Rows from block 3 of a small image diffusion model, named by matrix and row number. Rows with one number belong to one neuron. Each number is 128 + 24 x the weight over its row's rms, rounded and kept within 0 to 255. All counts start at 0. Numbers have three digits each.
After each neuron's rows are labels from the 100 images, of 14976 (inputs lightly noised), where the neuron reaches its largest size: "responds to" is what is common among them. Only what is clearly more common there than usual is listed. The data: photos with spoken descriptions (Open Images, Localized Narratives).
# gate: MLP gate (model.blocks.3.mlp.gate.weight, 768x192), inputs 0-95
# fc1: MLP up (model.blocks.3.mlp.fc1.weight, 768x192), inputs 0-95
# fc2: MLP down (model.blocks.3.mlp.fc2.weight, 192x768, transposed), outputs 0-95

gate.96:162136075122112140090106138152143117154105133135147127148152134124142112136158116129130169152080093098116119114102120109127144131131108150113151127134134136105141116079109105147134168120176172157127110106159124113120090084128132156144092170101125092089146119111131190143106123106132125121
fc1.96:185129123114122127114133105150135112138115118108151126138179126112169102122165117149141203156085120090114119118119141120127134137171116167122143133137137128094136113107094107160129145115146159140123117096151118113115120102149142176157120167117122123126135167140151162170089108110188138138
fc2.96:141132113146132124124145094128109104124095182181123093154101155126099091132065137138144121120159126133108114109119127140121086123055151160150118128118132083135165115138149153065127123132104100129106155152139129119176131124136090144104159120173122133156139116130115153075134130125112101127
responds to: text has "grass"

gate.165:123080095138106161152113141094081132091110116152154129114180134159094156131104140094102101127124146091152145148152096148126147135127144128143132128116110083127129127100109131182143130177131096133121114113051157139159101134106126152132094140123110110150158133109099135138152109126104113132
fc1.165:138152107160136148116102154127124169093116102131129098103180127131126123142073083105109098141123112078123153130100107147108114150129119126118170115161143106140123091119155145163130162152093103149143095098116099159155110150098171116117151125149134110171146138080138160164131098137118122129
fc2.165:114084126123147100060121143138126115127105131112163163101151180129113171086151150113158150130077112110157148099135162124153156150135104125183113130115114128152108099085100154092158132136182158116123096147156135168104117084101131098118084086134141144151095149138146114120123117160144177140
responds to: text has "wall"

gate.146:130155129135078115123096166146140130089117138154098180105181094129109151147127137131147149132137127135137113105109116127109156111141166127093131151100141141100136152117139114137110133132138083118154130168117115069158129132117116117168126140129145091122143135076110130132116145111116162109
fc1.146:103144089157109142095172139174114160136136152182122102108132113145110082155110152124159142155116151102167093129101093118138145127115171138116162159140103131115126096153149097195129138144151131125140124156092146168122136095076118157185128152125093093146099143117149122108166121121167114114
fc2.146:108102189134100153141144110155103159166163132124118140125104152094128107128121109133120109108110131095123135116092109143126117121111064157158090154152160125110152126105139107151132106114090132126118183107097160090125154103106166152185165122134135111149169098138154114133162109093111136109
responds to: text has "sky"

gate.273:135093164114166095120109106136142085153166170104138110112146130188148174157114182146115123131127156105143120122117130144118135107122118163127106131115156124132108144141120128100156081125126112094142138137110144109151127112165124106111120087122092130144109096147147183151125149142144143099
fc1.273:154121104124102177130148136126099125130094117119129140133083133112142106128133075153140137097169092159124169136135141106153133146104145118156093168165134135123107104131129125126121145149144125153137154111118156166144139103096124166166134147131130117112166108106091078120092128118094092107
fc2.273:146135145165152132145141161107179115166109125114130127134151109132102161126153140166097101134142127138115030134160142157090108131167138138120147144167114176142159138151128083113155117140124129098145142121110123154103137115107153125115136130129142137166138142150115162133122159114105129149
responds to: text has "lights"

gate.126:113093112123108133128091102105138088131142135162155116137108146103147118087088151178141125114119146169117104145170158098104114126123138138074130105118152077148131159081124148170114116142084103119120156127135124086108127157066172121106170143159152142143118176151097105149126126096115123110
fc1.126:112136135131158141161132144136123120125094123144131096170124118103090090164092099072081154148119106119123151142158148115146100125128147110122178113132160104118127139122145143131149172157132140126068169133106109104116128110097127107104173121200143096119136181108147114176132113119165135135
fc2.126:129145101136145109118132180136125154140088140088129148098134125119150101110157145096121119112132089119133135134125117157127089138134110146167088133078113138147133150159097113073160124137174145120120112119162121153137170153160094106151078114066132186133112102173135133167146153120130123114
responds to: text has "trees"; text has "sky"; text has "grass"

gate.601:071159135125108134124136132127132125151105144100105154132130102122133095108136142115108130098169168148132138138124125140124069136144105142164137139139104136130125148146123111186120142114099105104102132139113175160098096131145119137104125150125121115132152131104110134123135141161145055092
fc1.601:220127127111175098145101121178147131094142127142162114088153154160139144145151094156107123126130106087135121132090155108111127120138153118082146135104134135095120094117084083077139117152117156138146119117142094170154154120121143113143120124141131145098154171144109099139130142135084121142
fc2.601:126161147131141150109145105110137112123083106099136147096180151124120141160123101108109140137113156121093127120168103131107128080097111104184124113146111082161117147128190167137108117157126107127117098167148178138102101131102136147109176077099128093095110117108083133128138139105122140172
responds to: text has "sky"

gate.21:156137127114123113139154091147113166126166105114123146159118132121142103081136100111152119101103122147131122108121166134103096147144108092090118118111127104088131154114158125108095182150145077164133101129121125110138140128141127124169146110096080120131146145144118087132103115145114134112
fc1.21:099114116130166147121139090126081124110106101106084135099105103110135149140121101107170151080134137154111140134141124155144108136133133110104103067117130155129155143138121081169067148120136140132156165144091127153094106157106087134164144113091097120120144162135144133130114129162119104134
fc2.21:119139125112113091119170159125121129146099155176119123107156130134171110124135159086155094142114139092129148141152101140109117112127133138137172153139122130144104136141120127133152078150135083119114110157114140115123125119132112120125126143133137143158074152146148093115158119078123106117
responds to: text has "trees"; text has "grass"

gate.622:091148178098119107132150109072127133149082177100070104128122114154137160114107120118128084110101121146153097134113127106124144149060115167136120139169112122123096101127134103088114153143121134159130127165148195126145168122135121106150113119134136119126136089111141129141142128144156167131
fc1.622:086127155071131137134139124099147113155093164123099104122125116126112159110088108115140129128122100159135165146106141114126149151042126148144110133175126146128111127120140129106155146146140130136143146126147193130152163100122125081138122079158147109139166089146134153150122115129145140134
fc2.622:150118125117127128115124155151131110125112144077121090099131152143150118134139139124147125142114114105135145119121184143123148088066143096170163155134087121093074131115128097120126139111130130104137144140170111095119112112102119106161145148171148154184098117120190111144136127097121125121
responds to: text has "dark"

gate.179:122095142134117114114135157115123138139177153132147098092156089164104170096084128106114119132099142147119152153108120166128171098124139151158106121141087139140097126136149115132114129120132151135141125102173161129131162129134124120121165119091143149130108120132122126088154139116100119108
fc1.179:102085105116126134101126148097136141093146105114169130107122100141105137120093107078118155132062157130127183142138089164111145097114157159154120129113122144157082165124127108114139167108136126123105148132149192140096116119095096123126121145081124150119123126105151140120110133125125115147
fc2.179:159167149157106125091170117157117146098118140142106109126107124123115089148115118137136153093194094128060103119151132136145128138158103109093114116114157077139134079139089151139123122146104106131147131122138066171125128122120128118079093127165122092121156111156099126155094116102140117150
responds to: text has "blue"

gate.105:096098122193159120105139097160124142132123107164112096106098115105132102130091100122107146105114128164146082125104099108119126170153134107150121158156138115130132120135158114122142109102114139146142132157148121134109149155116125129031109127130127117122144133148144122109081138158147116105
fc1.105:182119107064131136122148151076110136162111121063093133144128136169154106141122117147139106123111117103127156150137104110124168117126120129154182099104122113156147131097138119143140134092124132148112140105072102149136090148109136119143111137114098152142111109142131160140172152075124151112
fc2.105:134146126129138156100135133161166129130118111190128148133138139125074159120125064116108173139111086187125178111133130132078152143128141126131112135141112107064113108130110146126148070131110160138133122132162067109114140110119145164146162128132132075123113135149142090144113117157162147163
responds to: text has "grass"

gate.37:106103141144186104160127144114146126136147125110083119092149174119141078149125131110144103102115111116117152107138125128127093120108112144144094155188113146122143159151149093108092083115109136155094165173179143139164146154090142094128111109108162080142130142149130128085164111131128148110
fc1.37:171136118099084126136117093158121126148094122146138155161114102139092150104169132123109116132150134126143108164080131115149152138165117092106167105082176092143104140124099137149156140132147128119157074071092128129112103070157113164166159126144110143122124140103129135151122114144105114141
fc2.37:089137131135180122149153148104099178080132148146084142112152144128148101166118137114136149128113155130142140106158162114091130107114158132148082128138089120103161101117157092102139128112123115139096132128172134118134134139120113126159085105132136100138132134130134143117117158142127180139
responds to: text has "man"

gate.124:111133100162122150142122141112150117129165140131085135114127126129162130157163138113172157133150149112152116139134094149130126105101115158142100157166104117108087136144147133102110204110090160143123152135103140139176088157143141113142098155110128077152092166144128134175146081175132118116
fc1.124:113129093147126147127098138123155122114149129136088141070136106160107133132145129116128151109154130138168139122147099145115135099106112195137108162137111120109095119180152098093094201117118132129124146135088159162168109131142151120141114156109136103148110148140111112167150097174130114108
fc2.124:159085114122138152142154081111156132110115158155149161139103137125097137099119105121138103133140138124065100133113147156151122143147158096146104145117133102139147107137109140123132102112123172153122090169154090110121138095115129111127114165107138121088139127131112109144082136115148136148
responds to: text has "water"; text has "blue"

gate.324:109129141096125126120112134155112131154147119104156130180147117119109119114086105179133120125150135131113117097089125141108110153163134168137122127153103179145122096111075134113107128144165127125136141162084142160080135108139123095109150137140164147135139116089080123125113126163144121142
fc1.324:133076151113096179147126136101150142122131161095100107117129140156112150132139165089127135140124117112104118129133130128153074107178090077123122178144095110130114189135123129154128113129147121129095109125161093113123101110153123164117120094126108120162090134172127152106177119132141145134
fc2.324:079132097126154113098119155127141126105128157139179173137144107086124112123096115104187146126128119125167132168156149124108138136089132095159145078120158136160111129116137137115109127125097116165129128169146138147105136148155149068148140148140103132115146145111125142172087123101121129107
responds to: text has "color"

gate.658:089147139130112113140089117144100129096154155150160083074117129098107035145050127081071102153124111141116148159125151146069142137135079145127137129100113113163121173139157105144117132141140153086136150143089117136109107124124130141139115128120123142176144114098145142171125096080114128153
fc1.658:105160122145101117105093109135073121101151154147131118067121108120135048154056143096077135157108084140116114151124144154092160155126114119120133131098096101156120155106178139160119113132090141120145152176107110112115101152110111129100136125134085143166131118115137142153110126086107093150
fc2.658:122105153181165116124133158106176125135102114092110106189147161120119152121174141132153072117124138111139107141145114154168100124131128110132109154143123105133154096142135126113119147140168117128109118105169136155147154089145142116111134112135148115098126115167154066077124118200155133155
responds to: text has "plants"; text has "grass"

gate.431:143170145140176191144132078146130073138152083096123125084174130098133123146134133118102114141156170118125103130078114114155151140124113140097143126128134133096114113103207157116097123110131110154145121108117106142189161117136072087118098132142120101124124134121116116169123121103148142119
fc1.431:135111122129102078130125162098115171095092174170158146201077145171134137112128144151154139106125078131141131135170140127098109110116133109155126142120135127148154139159075091161150142150102110120125129155160147112092109138116178176129138140109153161132159120130131134087129132137139114136
fc2.431:143168118106135142137155135131142100087122066161120137148157113121138135156113147139087152123162115114165124164082116166142171103134113133137154160135159169081117134082127135112132104105103103140146116120090117142142142138147083153126124143122111112164137124174153110113140113143142125102
responds to: text has "red"

gate.277:124114177097129160110129129103134091169155159094165107118186132128135142129177102131118107105096108134113127113094113124132161156085112147168083134140115129126105135103145129093171148163135163144095188141109191117152122142127136120152118113120119104124140102130142156171142108105128111131
fc1.277:141146078167119111128136127147117170096102131178113170129089127119134117135091148129137146156193149119147150145169117134111102135174139099103164131120134117130138124159108127170086121094131101134141065126136064126103121112103110157099143164140128141136140160104112082085116130144104124125
fc2.277:117108164120132162109116114093089149146126141142156142163169110167088132161163125103079142101120193154123145127106086124098124147107128160180129124101120136129127114165180123118111104149143143131172081132146148126113094096119155150117158137087131115141124155137088133108139147109149134129
responds to: text has "man"

gate.329:104169122174103110154122115113125137160113079094143132140129121110098097133097036086143118079130130130136128115157145108107141151127089122103094138080124083104151118146142112093096147086107165123182107143146130157125150120132146109149120130143104122170118152119139106181108110111140145111
fc1.329:153092163157118130127127087124113151148114137119138108135137163120103135113132179114109095131133127161120108122143111113146152114095147111151164166130137153124101123125076076174175144096178109127104105141114110168153110116210134149127081131131112147129141139129096081148162107122154098143
fc2.329:140162131173097164134098116127143122140150156162118093185142165152111153188175099088150126148080124166128097133124153144084099132128110121157085122106113081137121105099188146144110132143107157123104121117155143132117117073111111154138153122129109133151096108138113154131125096102114134128
responds to: text has "grass"

gate.178:106138108141166141125141157122155147100113113113130070133122143053164096165132093116104104118121114161154146116168120116146131156141099076099153149173135112132118169108128123121179133132143133136132146126145139117097123134090124115148095129133148093135124136147100145079126117104135124127
fc1.178:168106143119082125118108106134121101165140144131146185127131125184087170087139145149154167143132133113099113147089149150112131091108147186176113084091131142106142116149130139136098110131104122128126120120106130138148134125150141150115163109103135140103128132112162117169138140130131167130
fc2.178:156144130117158119113151126115152180097099108161110149125146136099142134128180111095118151123078099118179168105140116103117162121161122130066138181150106125115086101113121136133170124087116134122120139145129149089126146140116144114124150140105104110142148138128130122121085121124159166149
responds to: text has "grass"

gate.93:083135161132144140104158128168164152146126134117142123189164156127146097103138116167168108125104093086125150166129093144156110098121149138121145116119131124105076098104146144132152124099113094140075152114147148089121152104133108150159123090114126122107100138081119134141119135115116103169
fc1.93:130100131138110142117152126097144098140118146184092124092138143163146119101159148094111140170121111155147120093118151128119120182152158140132169148118140133169142105133090130122135127160163119138127135139128111100084142185114093105143148157094107140126156090174161144135164099102169152116
fc2.93:155117123143156150082117135121089164127150115142172141124108148086166151099143121140162162111161152109123161165167106097181126107151154112128084121083130119088093091111133148114131120093104137157090131127099115135183090135143127128128114114149113120121101144098136107115120120121107080172
responds to: text has "sky"

gate.717:103151124129153143114081106119128134127150120130166143146103164112064104099115135148138124163137124135061129120101161135166148151125121083135139140139125087107142125132138136126144148076114121164122130119110152136145145117118090124117158147098130101101055102138105088156130167077145144108
fc1.717:077179131094157133087181146093109141105121157145129110091185137156107175122110149115145144153159128126130141128144125139163101111145129127184157129134119142164129107142153127148131118099146136171144138098146133087097164071097135155089159130081173107133148126141117114117131126106125134103
fc2.717:172131194138122109105162160171169096121113077128106162132147161129148132104125147169153121123136118139115097133163159112157138107114115106090103154107073153117090102109142131149121107100137119151178112116121109098145108158148159076129121143082109103110142097114107150126119098131166113124
responds to: text has "holding"

gate.387:145100122124134166101140103132127121117116087120151147146120121088104133122148121126165132142128105107111114138147101112094143107147142123152148123132179131156102152128161131145117126115101124120095148075081159141135126142138120121106132124134155159167142089176102191135110159145128101129
fc1.387:155123135130155155114106096125139134131110094135146142130140115082126139118129158126177110152139132069145127136115103130094136122169139145139161130152154129112100142115170151126129134123102091124104153108089138174165130128144135129121137159128137145156138094181121172130093130129117131149
fc2.387:082159119138131114123130168127137147120121155133143115119115136156117127131123119134112172133096138152108135112124138106099083121091117129125099117092131118153158123129131100141118165162155164144111087129172121103096098104144160143147100110144131099076125151107124070102146113139107145131
responds to: text has "plants"

gate.708:146141105071113139084157128193139148081109125109156133084118127123068147156085141115096140142170146116158150156094113144134121079146106170128178128111135129115121156109169153136143130118125097088169112099119118116127145104140118104140122100101179087128115134125085094132121114147135096115
fc1.708:106118114117146124145155145073115074162125152157140126155133117157163139162153113133143143144115087124109133128166126139142172127151160117126069111112123128162107097137074118106135109116131176155114153155121099133130117153097111142109122177102090167098128121151127123120131152185106115185
fc2.708:128123104071137094112096093122135145109103114125126124157125117112129152107163114135075109135140144143146131148153118155163153169160135072136137142113169114163150096126081145159098162099102114086160124149124089120128151124166118135102099103128190116127104091095151127090127126131143106129
responds to: text has "sky"; text has "trees"; text has "buildings"

gate.738:136131124120111123152110165193091125103071140173101140111102115089175116143145135126137151148158107126122148123116104103093121104144108111133176171130137161108112143105138089116146132115130116142100165124165090108067078109142095142127110152112152132118123107082129137167089119098098161133
fc1.738:095121090105156133141100132141124149098157121126141103133154144121134106136118131149177127139112118193115108078139128122098151143090119091147157150141138136080151128149149127134126135108131116145135131090095166167121096106090165141103114128164129102183126136092133120136142109132079088147
fc2.738:159118104144102144101123111132111121158145151112150109085130128137134131127110128162103111155073093091143109138106133119141135141135128133120099119174152114124115122115124107120151138124102184126093140106164097088134124157134159170151145095068140143115135167135145161100156128081136138151
responds to: text has "sky"

gate.573:128067115150113120118110125100110119117118106087126110137073132075110128175135135091146108115115139123105100130180155078107137114163126097174134107134102140145110169140117146109120139146117139103102152091099118096127122139143133151119110149126096141146112100137128095105101139115129109160
fc1.573:143175134097144125184108123120133130117129171145123130137120130135114173100124078148115139109145151150134114145125112115120114156100119144127110140098106114123165132097159143171146159142106165142128086140148153115112122143145138159120119102130117128133122145144116142148157105141087132089
fc2.573:159089132153129144110100113112132104140130108118090118121123113103119118143139141128126117141143103113133131135134125143158170115156121111144155120145114140094119129144105165086132086102140082107133144124115110164155160120121128126106151173114129145136107121126139143141104152108142087148
responds to: text has "grass"

gate.225:111123136131094150118119112118121131118142139177153127090104122118124142120084141086109093100129111103130122076147132134110106108149143116088135130073132144123133148182113118196124150104132116159137168163118110149073162128068183144155148170152185129103105179144104109113116110136125124113
fc1.225:154137114133123195114151133132082170099120091147126130094140110137122085128097089119086093142108068149148083127158136123121118176095184106157124108132123100143112140156109110115119155158125137105124141163116130141086131093101153131120102173156111145121146146103088116142132139141133110139
fc2.225:105117118105125136132114143096144091150131142147094127142078144139170098129124138129140147098154142174095162111121113125123082113122100108153141167125157156168113164085147152087115123138118128074142087097156128126146091139124080113111090122112131136171098082143127114179109123117135145168
responds to: text has "trees"; text has "sky"; text has "grass"

gate.759:130150086111116174171110098118145098121126123160137089116095116151137122122120123166074104143149138178133204121127164106154131140076161113155133100153157104124144128128146117101146150139125122095122152129136103101170165124125137109142131152140155113090124108127140089132152106103103113100
fc1.759:143072098141161146124137158146160167120137132134110116119112131134158098150113101148116152126145102192114143158129114138132129116111159141120115146175132134117141101129140111106140147136135142135117109163094143126149182104119098115141137157126128119134159079094102144157133131083121116089
fc2.759:095177106158091075125166104102107084087147103100090153167151104144128161127138153100117086119113192108145121131115081140086145151156100122109147099093140095134117132135121139091107111117122139148135143155129180110129117158161136136095132091157157132121116131112175115112157128155146135148
responds to: text has "lights"

gate.701:188108125150159149179143116170100099100103104095123103109146161131099152163144102124091116138120094161146126161130136116170155127131134155104118142162121142109131115118122113098114133172118158136168101120162087125177139122109126112186135129160125143121113149145136165145151093110120137135
fc1.701:095147123088121143148114084150116098121131099142117057150127112136084126114115085125135160142151069131152162091140106128104122128127162122099146096156119139085117121124185182097097116153154089163124137107098114113152125124087142157143099140137150121147145131157116113138137119113136145117
fc2.701:150113123154145131142152132124121143155147135090135160049131121136179140139145143107153105141091177159122131111157099115130103155097056172098088130133111121136115154111126154122123113137122141105116115172137105134123135136132136112099160102110117177078129130137114123157117129128142123091
responds to: text has "red"

gate.71:082081113125161158132156164112144141103124115174105111158102128081137103172128145160158126135151123125084139143125145138100129055113158153138140154141135081171086138136152113108116156132108106126127104115149117090141156120102164102066138157101128143141110124119138140128138080094090124129
fc1.71:092104131121181165132145158121127154093133128143139096139105142068126131194113117172170127127140131111082136134131159133121132068112122156138136126145137110154071130114140121102126158110127119129114140123133129086136128128086160124079127156100139133146106140112106140140127081121106107127
fc2.71:138143100092091106134127157125109134138094123147157145128119113200126137108101108096125145104114155113156155112112123125149109128155116110101105112112135189111166137173126109150130148129161155122112117150115137166117102090149155111163134092153163109087160119158113169106150142149106120116
responds to: text has "sky"; text has "buildings"

gate.334:102142115134124093130100111132136131138120078118137121092143202118112114108154181111149115119133149123154136120106133128164145104118147121092152142102122119126103122147103138131144100099146092121131152149137087118127172108135084138133095167141137151103164122150129124129104142126087144140
fc1.334:115136168126163170138153147166156134170136128170114119166151101168135144133132132151102111167127126107148121143077122157090113132145109127125101115153167114112099115113138138107130135126129122166136096118166131157144111142125180121132115109124107101107110125117163126134130095127163144137
fc2.334:166124120143117118124109118124128124139135109111119134112139151096122100102147144132141111141155118103157117134140117142162145137143134126127183133114100133096138090127109172141124081075134093105123143163105105143155165126117114146113148153097136161155115127131099151135111152119140093149
responds to: text has "grass"; text has "plants"