Weights of a small image diffusion model: patch size [2, 2], layers 10.
Rows from block 3 of a small image diffusion model, named by matrix and row number. Rows with one number belong to one neuron. Each number is 128 + 24 x the weight over its row's rms, rounded and kept within 0 to 255. All counts start at 0. Numbers have three digits each.
After each neuron's rows are labels from the 100 images, of 14976 (inputs lightly noised), where the neuron reaches its largest size: "responds to" is what is common among them. Only what is clearly more common there than usual is listed. The data: photos with spoken descriptions (Open Images, Localized Narratives).
# gate: MLP gate (model.blocks.3.mlp.gate.weight, 768x192), inputs 0-95
# fc1: MLP up (model.blocks.3.mlp.fc1.weight, 768x192), inputs 0-95
# fc2: MLP down (model.blocks.3.mlp.fc2.weight, 192x768, transposed), outputs 0-95

gate.659:112092140107096110113108129086084136129111142161092152142094134129087098131112151095135117114152107104110136146147123117128135152144151105145147155135133137124100125126146144106153109152118088139094161137084177140122117110135106083138147125110110150134093128158193106108155149145107134137
fc1.659:104088130107135126110117135114096126111115121150123148116113152122098113161144148105151101142143122106115132132152115122132127149138166125134155165155135123113092149121121138081128090157132108170096131160118170160113094122146130106144154131129109160137091164133181108129120151144109138167
fc2.659:147112104129137094154100135102167095142127158189134134165156146104106109155102123119138141100186134101128125082112128141130129139142100113150110134122137119110156120139170124148153151091084136136075162116134105161122113165148149121074111123149122145109173123107107101118119125122132134077
responds to: text has "red"

gate.378:105172087168089115150123104134156128147166126153076143127137141110111145109108111157093135171112116106163133107133140134127154088163122110059144137110113124106105124132128078150124114165078111163146098169130089127107125115121146109166142123139139121138141134140132099164101139031130161111
fc1.378:088142119149090170169109116134123116145135110149110146108145128138154109108112185114137118153111117122115141061109129132145127137126111154117120101065088143163116132137136109063104104191127132151148156119102123106129103161117113141173117113131097123133126112128112148171137122093094126087
fc2.378:106096168118115088139143135123121128113129168092181106155106135139137124127158100168133131100149159137104141160126135115072134161138149114169131112156139150131158104118102143178116130108131136116088126153108185172161154142088139103133158132108098147115160152122135127101144145164130132151
responds to: text has "sky"

gate.430:151097095122122125102165127139126166116107156131183112142142146142110105110120129110148139112125156130110097151122133161142135100110118103162152148178126142142112156121120135083116137122101106124153078131108129165099102128172123166104148097119136132120124095077078145146104123122094159143
fc1.430:100100141176138124109167101146141157100115150118194119115106134116113087094139130102133120121096157131134092105096126194145149095098110106188131134146106166143115154121130197110128116066115156113129125128139111111139141132163167143133146138114103119131108133088119111158162104157101138116
fc2.430:119165146170116097133128122124137097130096128133078112070082118101103101155096116144128130150116116116122148166125147182097104130085108184097125150097149145109128152115114136099171133202120116122109112147113129133147122158107136105152117147080140101128104139135168145179105123098139113088
responds to: text has "sky"; text has "buildings"

gate.216:105197099165098115112097152133155149128154093148100173100165078112133169071119161114129130144144143139146139131133127167142161093109116174124174125133121150099162117150154136097123149147107093158105134117153093110096138139143126101126127124101119107108133099131088116115165134093141127133
fc1.216:120079147086130138127131137145069096129110153073167114170107143117126132195137104157119148107131124140111121142115084066095083155140137143145072139107129115165106119076068114141111127106146180125120126123129175160138104113145093146111124138124151185133134146120116163116076105130137149138
fc2.216:170200073147110109173087112108156162141125092158079133118150077117111154115119122096107133152120135114156140120153116183188161106144152128096169147120157103105136100145157131133153117123113093141143114139184067125097173103145130147150104137129128108129095094125119113114162151122124099135
responds to: text has "sky"

gate.754:073153121113132112101146163152160158107140133118176154168135110103121139119062105154180112176143120118112096151137130133104123139122142151176131144114112120106106126142167128120140118084122142104150110127147119116123134078107154143135094138106142091119129088095120146114158098097121157112
fc1.754:156112159149109131157114110116091083146152129107106113109140157131141136133202113098098135085118145129105168111104133117144149136120128093091139108148120146145153142133098106151134134157144117139110147151109140113137106186156104096141158133156104183124120156143135138127106138148126091120
fc2.754:125095115089135155167166142121108152119160158101151151157148139101104174100133094151156173153119121129121070148159140091133133144090136100139114103116133108120127119142125143155122098090131122163137126157118092119131121087108149130084086100101122117100114122088120147131122134162172158180
responds to: text has "sky"

gate.520:173156125123142129111129176097139109077145134127098119146106126125133078143113076114141120120092097108131086163151151172146110113152117128131131142127116076136134153098144166132123127160110138135104145146139104165176099162138144160122158117126138118088069142161107096136118125104145139115
fc1.520:072110123115105113139131101159143129174128162152145119113137113142144196100113167174104110126145147152117127116127126072118137140137119150107114100137121132127133110158100069150145165089130120132145112087168152105089152103119122110164090125135147114166168123128129151123125113123112143143
fc2.520:145130155145152147116100156107116132114149126112113125135145130128147074134125093120102141112115117093119125137149124206127172117179117143113136170136137123146167144143132166090098096148085112128135140144117132135148091156100134144102173132099112137127114160140084124123103157118123121116
responds to: text has "sky"

gate.677:081113106123149128123119125109089128130158093127134105138142145087106135141124130163119138087132124115136147115114111117092078113116119076102108164170145138116123144116133098138113129159162160144160098108090131114126093117121103143109122137129109155127109147145106128191112125129149099152
fc1.677:107131115123130139102129152131105145177104107114184162151130149140143144144122132130146148140149085135182147137124104137161185097140109162160121116102144129124145131147111145105084138152157077153133120146175124150079171132129134142149118113095124163117169087143137083103119107166189134137
fc2.677:122136137145160128153166130133124120154136117108120127132148134101128106104106145157162146086088116127094176159102067120120094163116147089095102169168132132123148157119145093138158136111151135132150101116095130141157106118176113137134138180132114165124130152145128148154136161139143108181
responds to: text has "sky"

gate.291:093118189196126155160148093145112138115141130123092139110090117103115120112081140140156108116162122142107106126112173185101063135124139115117119105103131121152106144127110095132110165117113101109101143095137139135123135129113137117159169134127165155150141093101182108201128165119092157147
fc1.291:074101160206110153128132097141126135134150095136108151115098122123134120104093130146171112148155121148102077123125171186134083145095143124106096088099117149179105130134113116130126153116107091126116147099132129130146122125113132094136163132118140146128130109108177122141132178104111123116
fc2.291:120106103105139092163131128172104115116105119138126118129141156173146123145158087122100137118103112115145157126175080094107108105150096154151118165173129137108150152163116150139093150145125167150112111153138107133112111110112125140109111137149142155137116160146093147115118135169133134141
responds to: text has "sky"

gate.755:157147124154111162127124117119175113111126144113139115100109103130127101103095132126137086117161109112154163150109128165140119114164140133098147158152120134099144143139132160132163144139126135124091125133156149128141120116166139139106172112139119102107138155153104134151145148102175172125
fc1.755:135157113193116085137132106115162102144115157098109150092105104132123111138073128134121061111149151121157142124088095142104114086148147132125112116139129122147098146121125119129134120155151156099068149116102126140145129106145094175073163113105114123100114119113093151144141136065150124118
fc2.755:054159124138134140101115162147132094126100134110134129124134166121160139128172157116158155106077097142123143082165110095127155127114124161180117106143116141109135149153156103099145159157162118129159145092145123123103142105121148092188126143103142128133142108117117109131147092119107111116
responds to: text has "sky"; text has "trees"

gate.190:139179150158109117091143100153101116120189143115149145100075120137128098093173117142109099122156124087128122114071099160134131132092112131159146145097120151138109145090124139115142128142140100139123111108120125125114121109141133132178161124126128121130141144092112165128112135108138118105
fc1.190:141146095121145118130084129159147111130083087167184134121120137129149152164075089158130144141123107149119132146109128070098152171122145134097146150108106118127127085089116103129128092131141154154126114102141134117106123108081097136154109146130127123127184137148116060085138125132126119159
fc2.190:180184194079124055101109121116104127123130116135154097149088110150081113148146134143148129117145142104131121171109118103122130124137114119139142133125133128152076108101188124077111132109152123118140112133123127154157121118132135150125127129131082154120139125109143132134146179116134138138
responds to: text has "sky"

gate.228:104108135116109122148120155101151141116127153154129118132116101110083153116111144107128082082143123091146158110149128130130103083141134174137130106140154113078115175153134145143148061149090114167105139105096114109114186171171121141161105126130176092126135161175147119104163109090138099112
fc1.228:116120142108157149134095095124111119156155100117102110140110115090125128134172091148147174149108142123103117185105109140121175126160081138105115155125113141133125106110139106118097156093136153144167127128180153154089105143101101135109132125125128141138148122131108130128106201099159152159
fc2.228:157125124147103110145105113125136070118138129115157078132165098123086202119129133151161113133124106082122152136123146109096093136179133133129145147132136095112123141158126155144139097148103128147132103151081125080119186204150186150122149133128108140141127130161171096115145097153115143125
responds to: text has "sky"

gate.262:096152098156101070096129113099157141090128116125091153091155114080113142132116129132158166134133145128120108123120111151130160091139113144141140133098127115141132171132170123162120136113103137094108157136133108099123111151134125143159115103095137098179071130110105160079134120136135125140
fc1.262:153098117102119145093153141154123079115097148131134126121132128146142138110119082110133099110168089145130149161157140135150131117094175137106129163179127172143141076122102085077140121131182145130185092100099181169119143109095117128134120152110137117092117095162180123129108110139113149139
fc2.262:132150136121153127116123088152116140141133135124150107153093103123107153121152147157123125163161107130097089092158087136151126108179118128128144109152110110143136108106179180176089084134128134093154116153173099160160136087133121148092136146110138096139124096129139130119149165135138121177
responds to: text has "sky"; text has "building"; text has "grass"

gate.582:135094111127139148179142127081130134131151147086129149129161138132105126151141129116138132125123135131125087164130091123159051133139141164168130119092119097109110164157102123093095123129113123157107132107098139121146097118136142140091150122103112119119110122101079163137151101132110081122
fc1.582:145135092115147155167161140127146143108139119107135109108132165151115136171150119109091127129134152103153093122137165160147106135119144163126134116092146105118132121103127169147085096100105160103159111090067125136144110121099149141125168123097125121093124145073112147135095092116141121115
fc2.582:133132149127112147095106098118112138114115138106118153124127134141150144118135137156125138142092155099134160130142138140087175094111100161105142122133164138130106114108133085111178172125150148113104107137164109122140148145113129102175127136150164157113110131161103138101117164149121167144
responds to: text has "sky"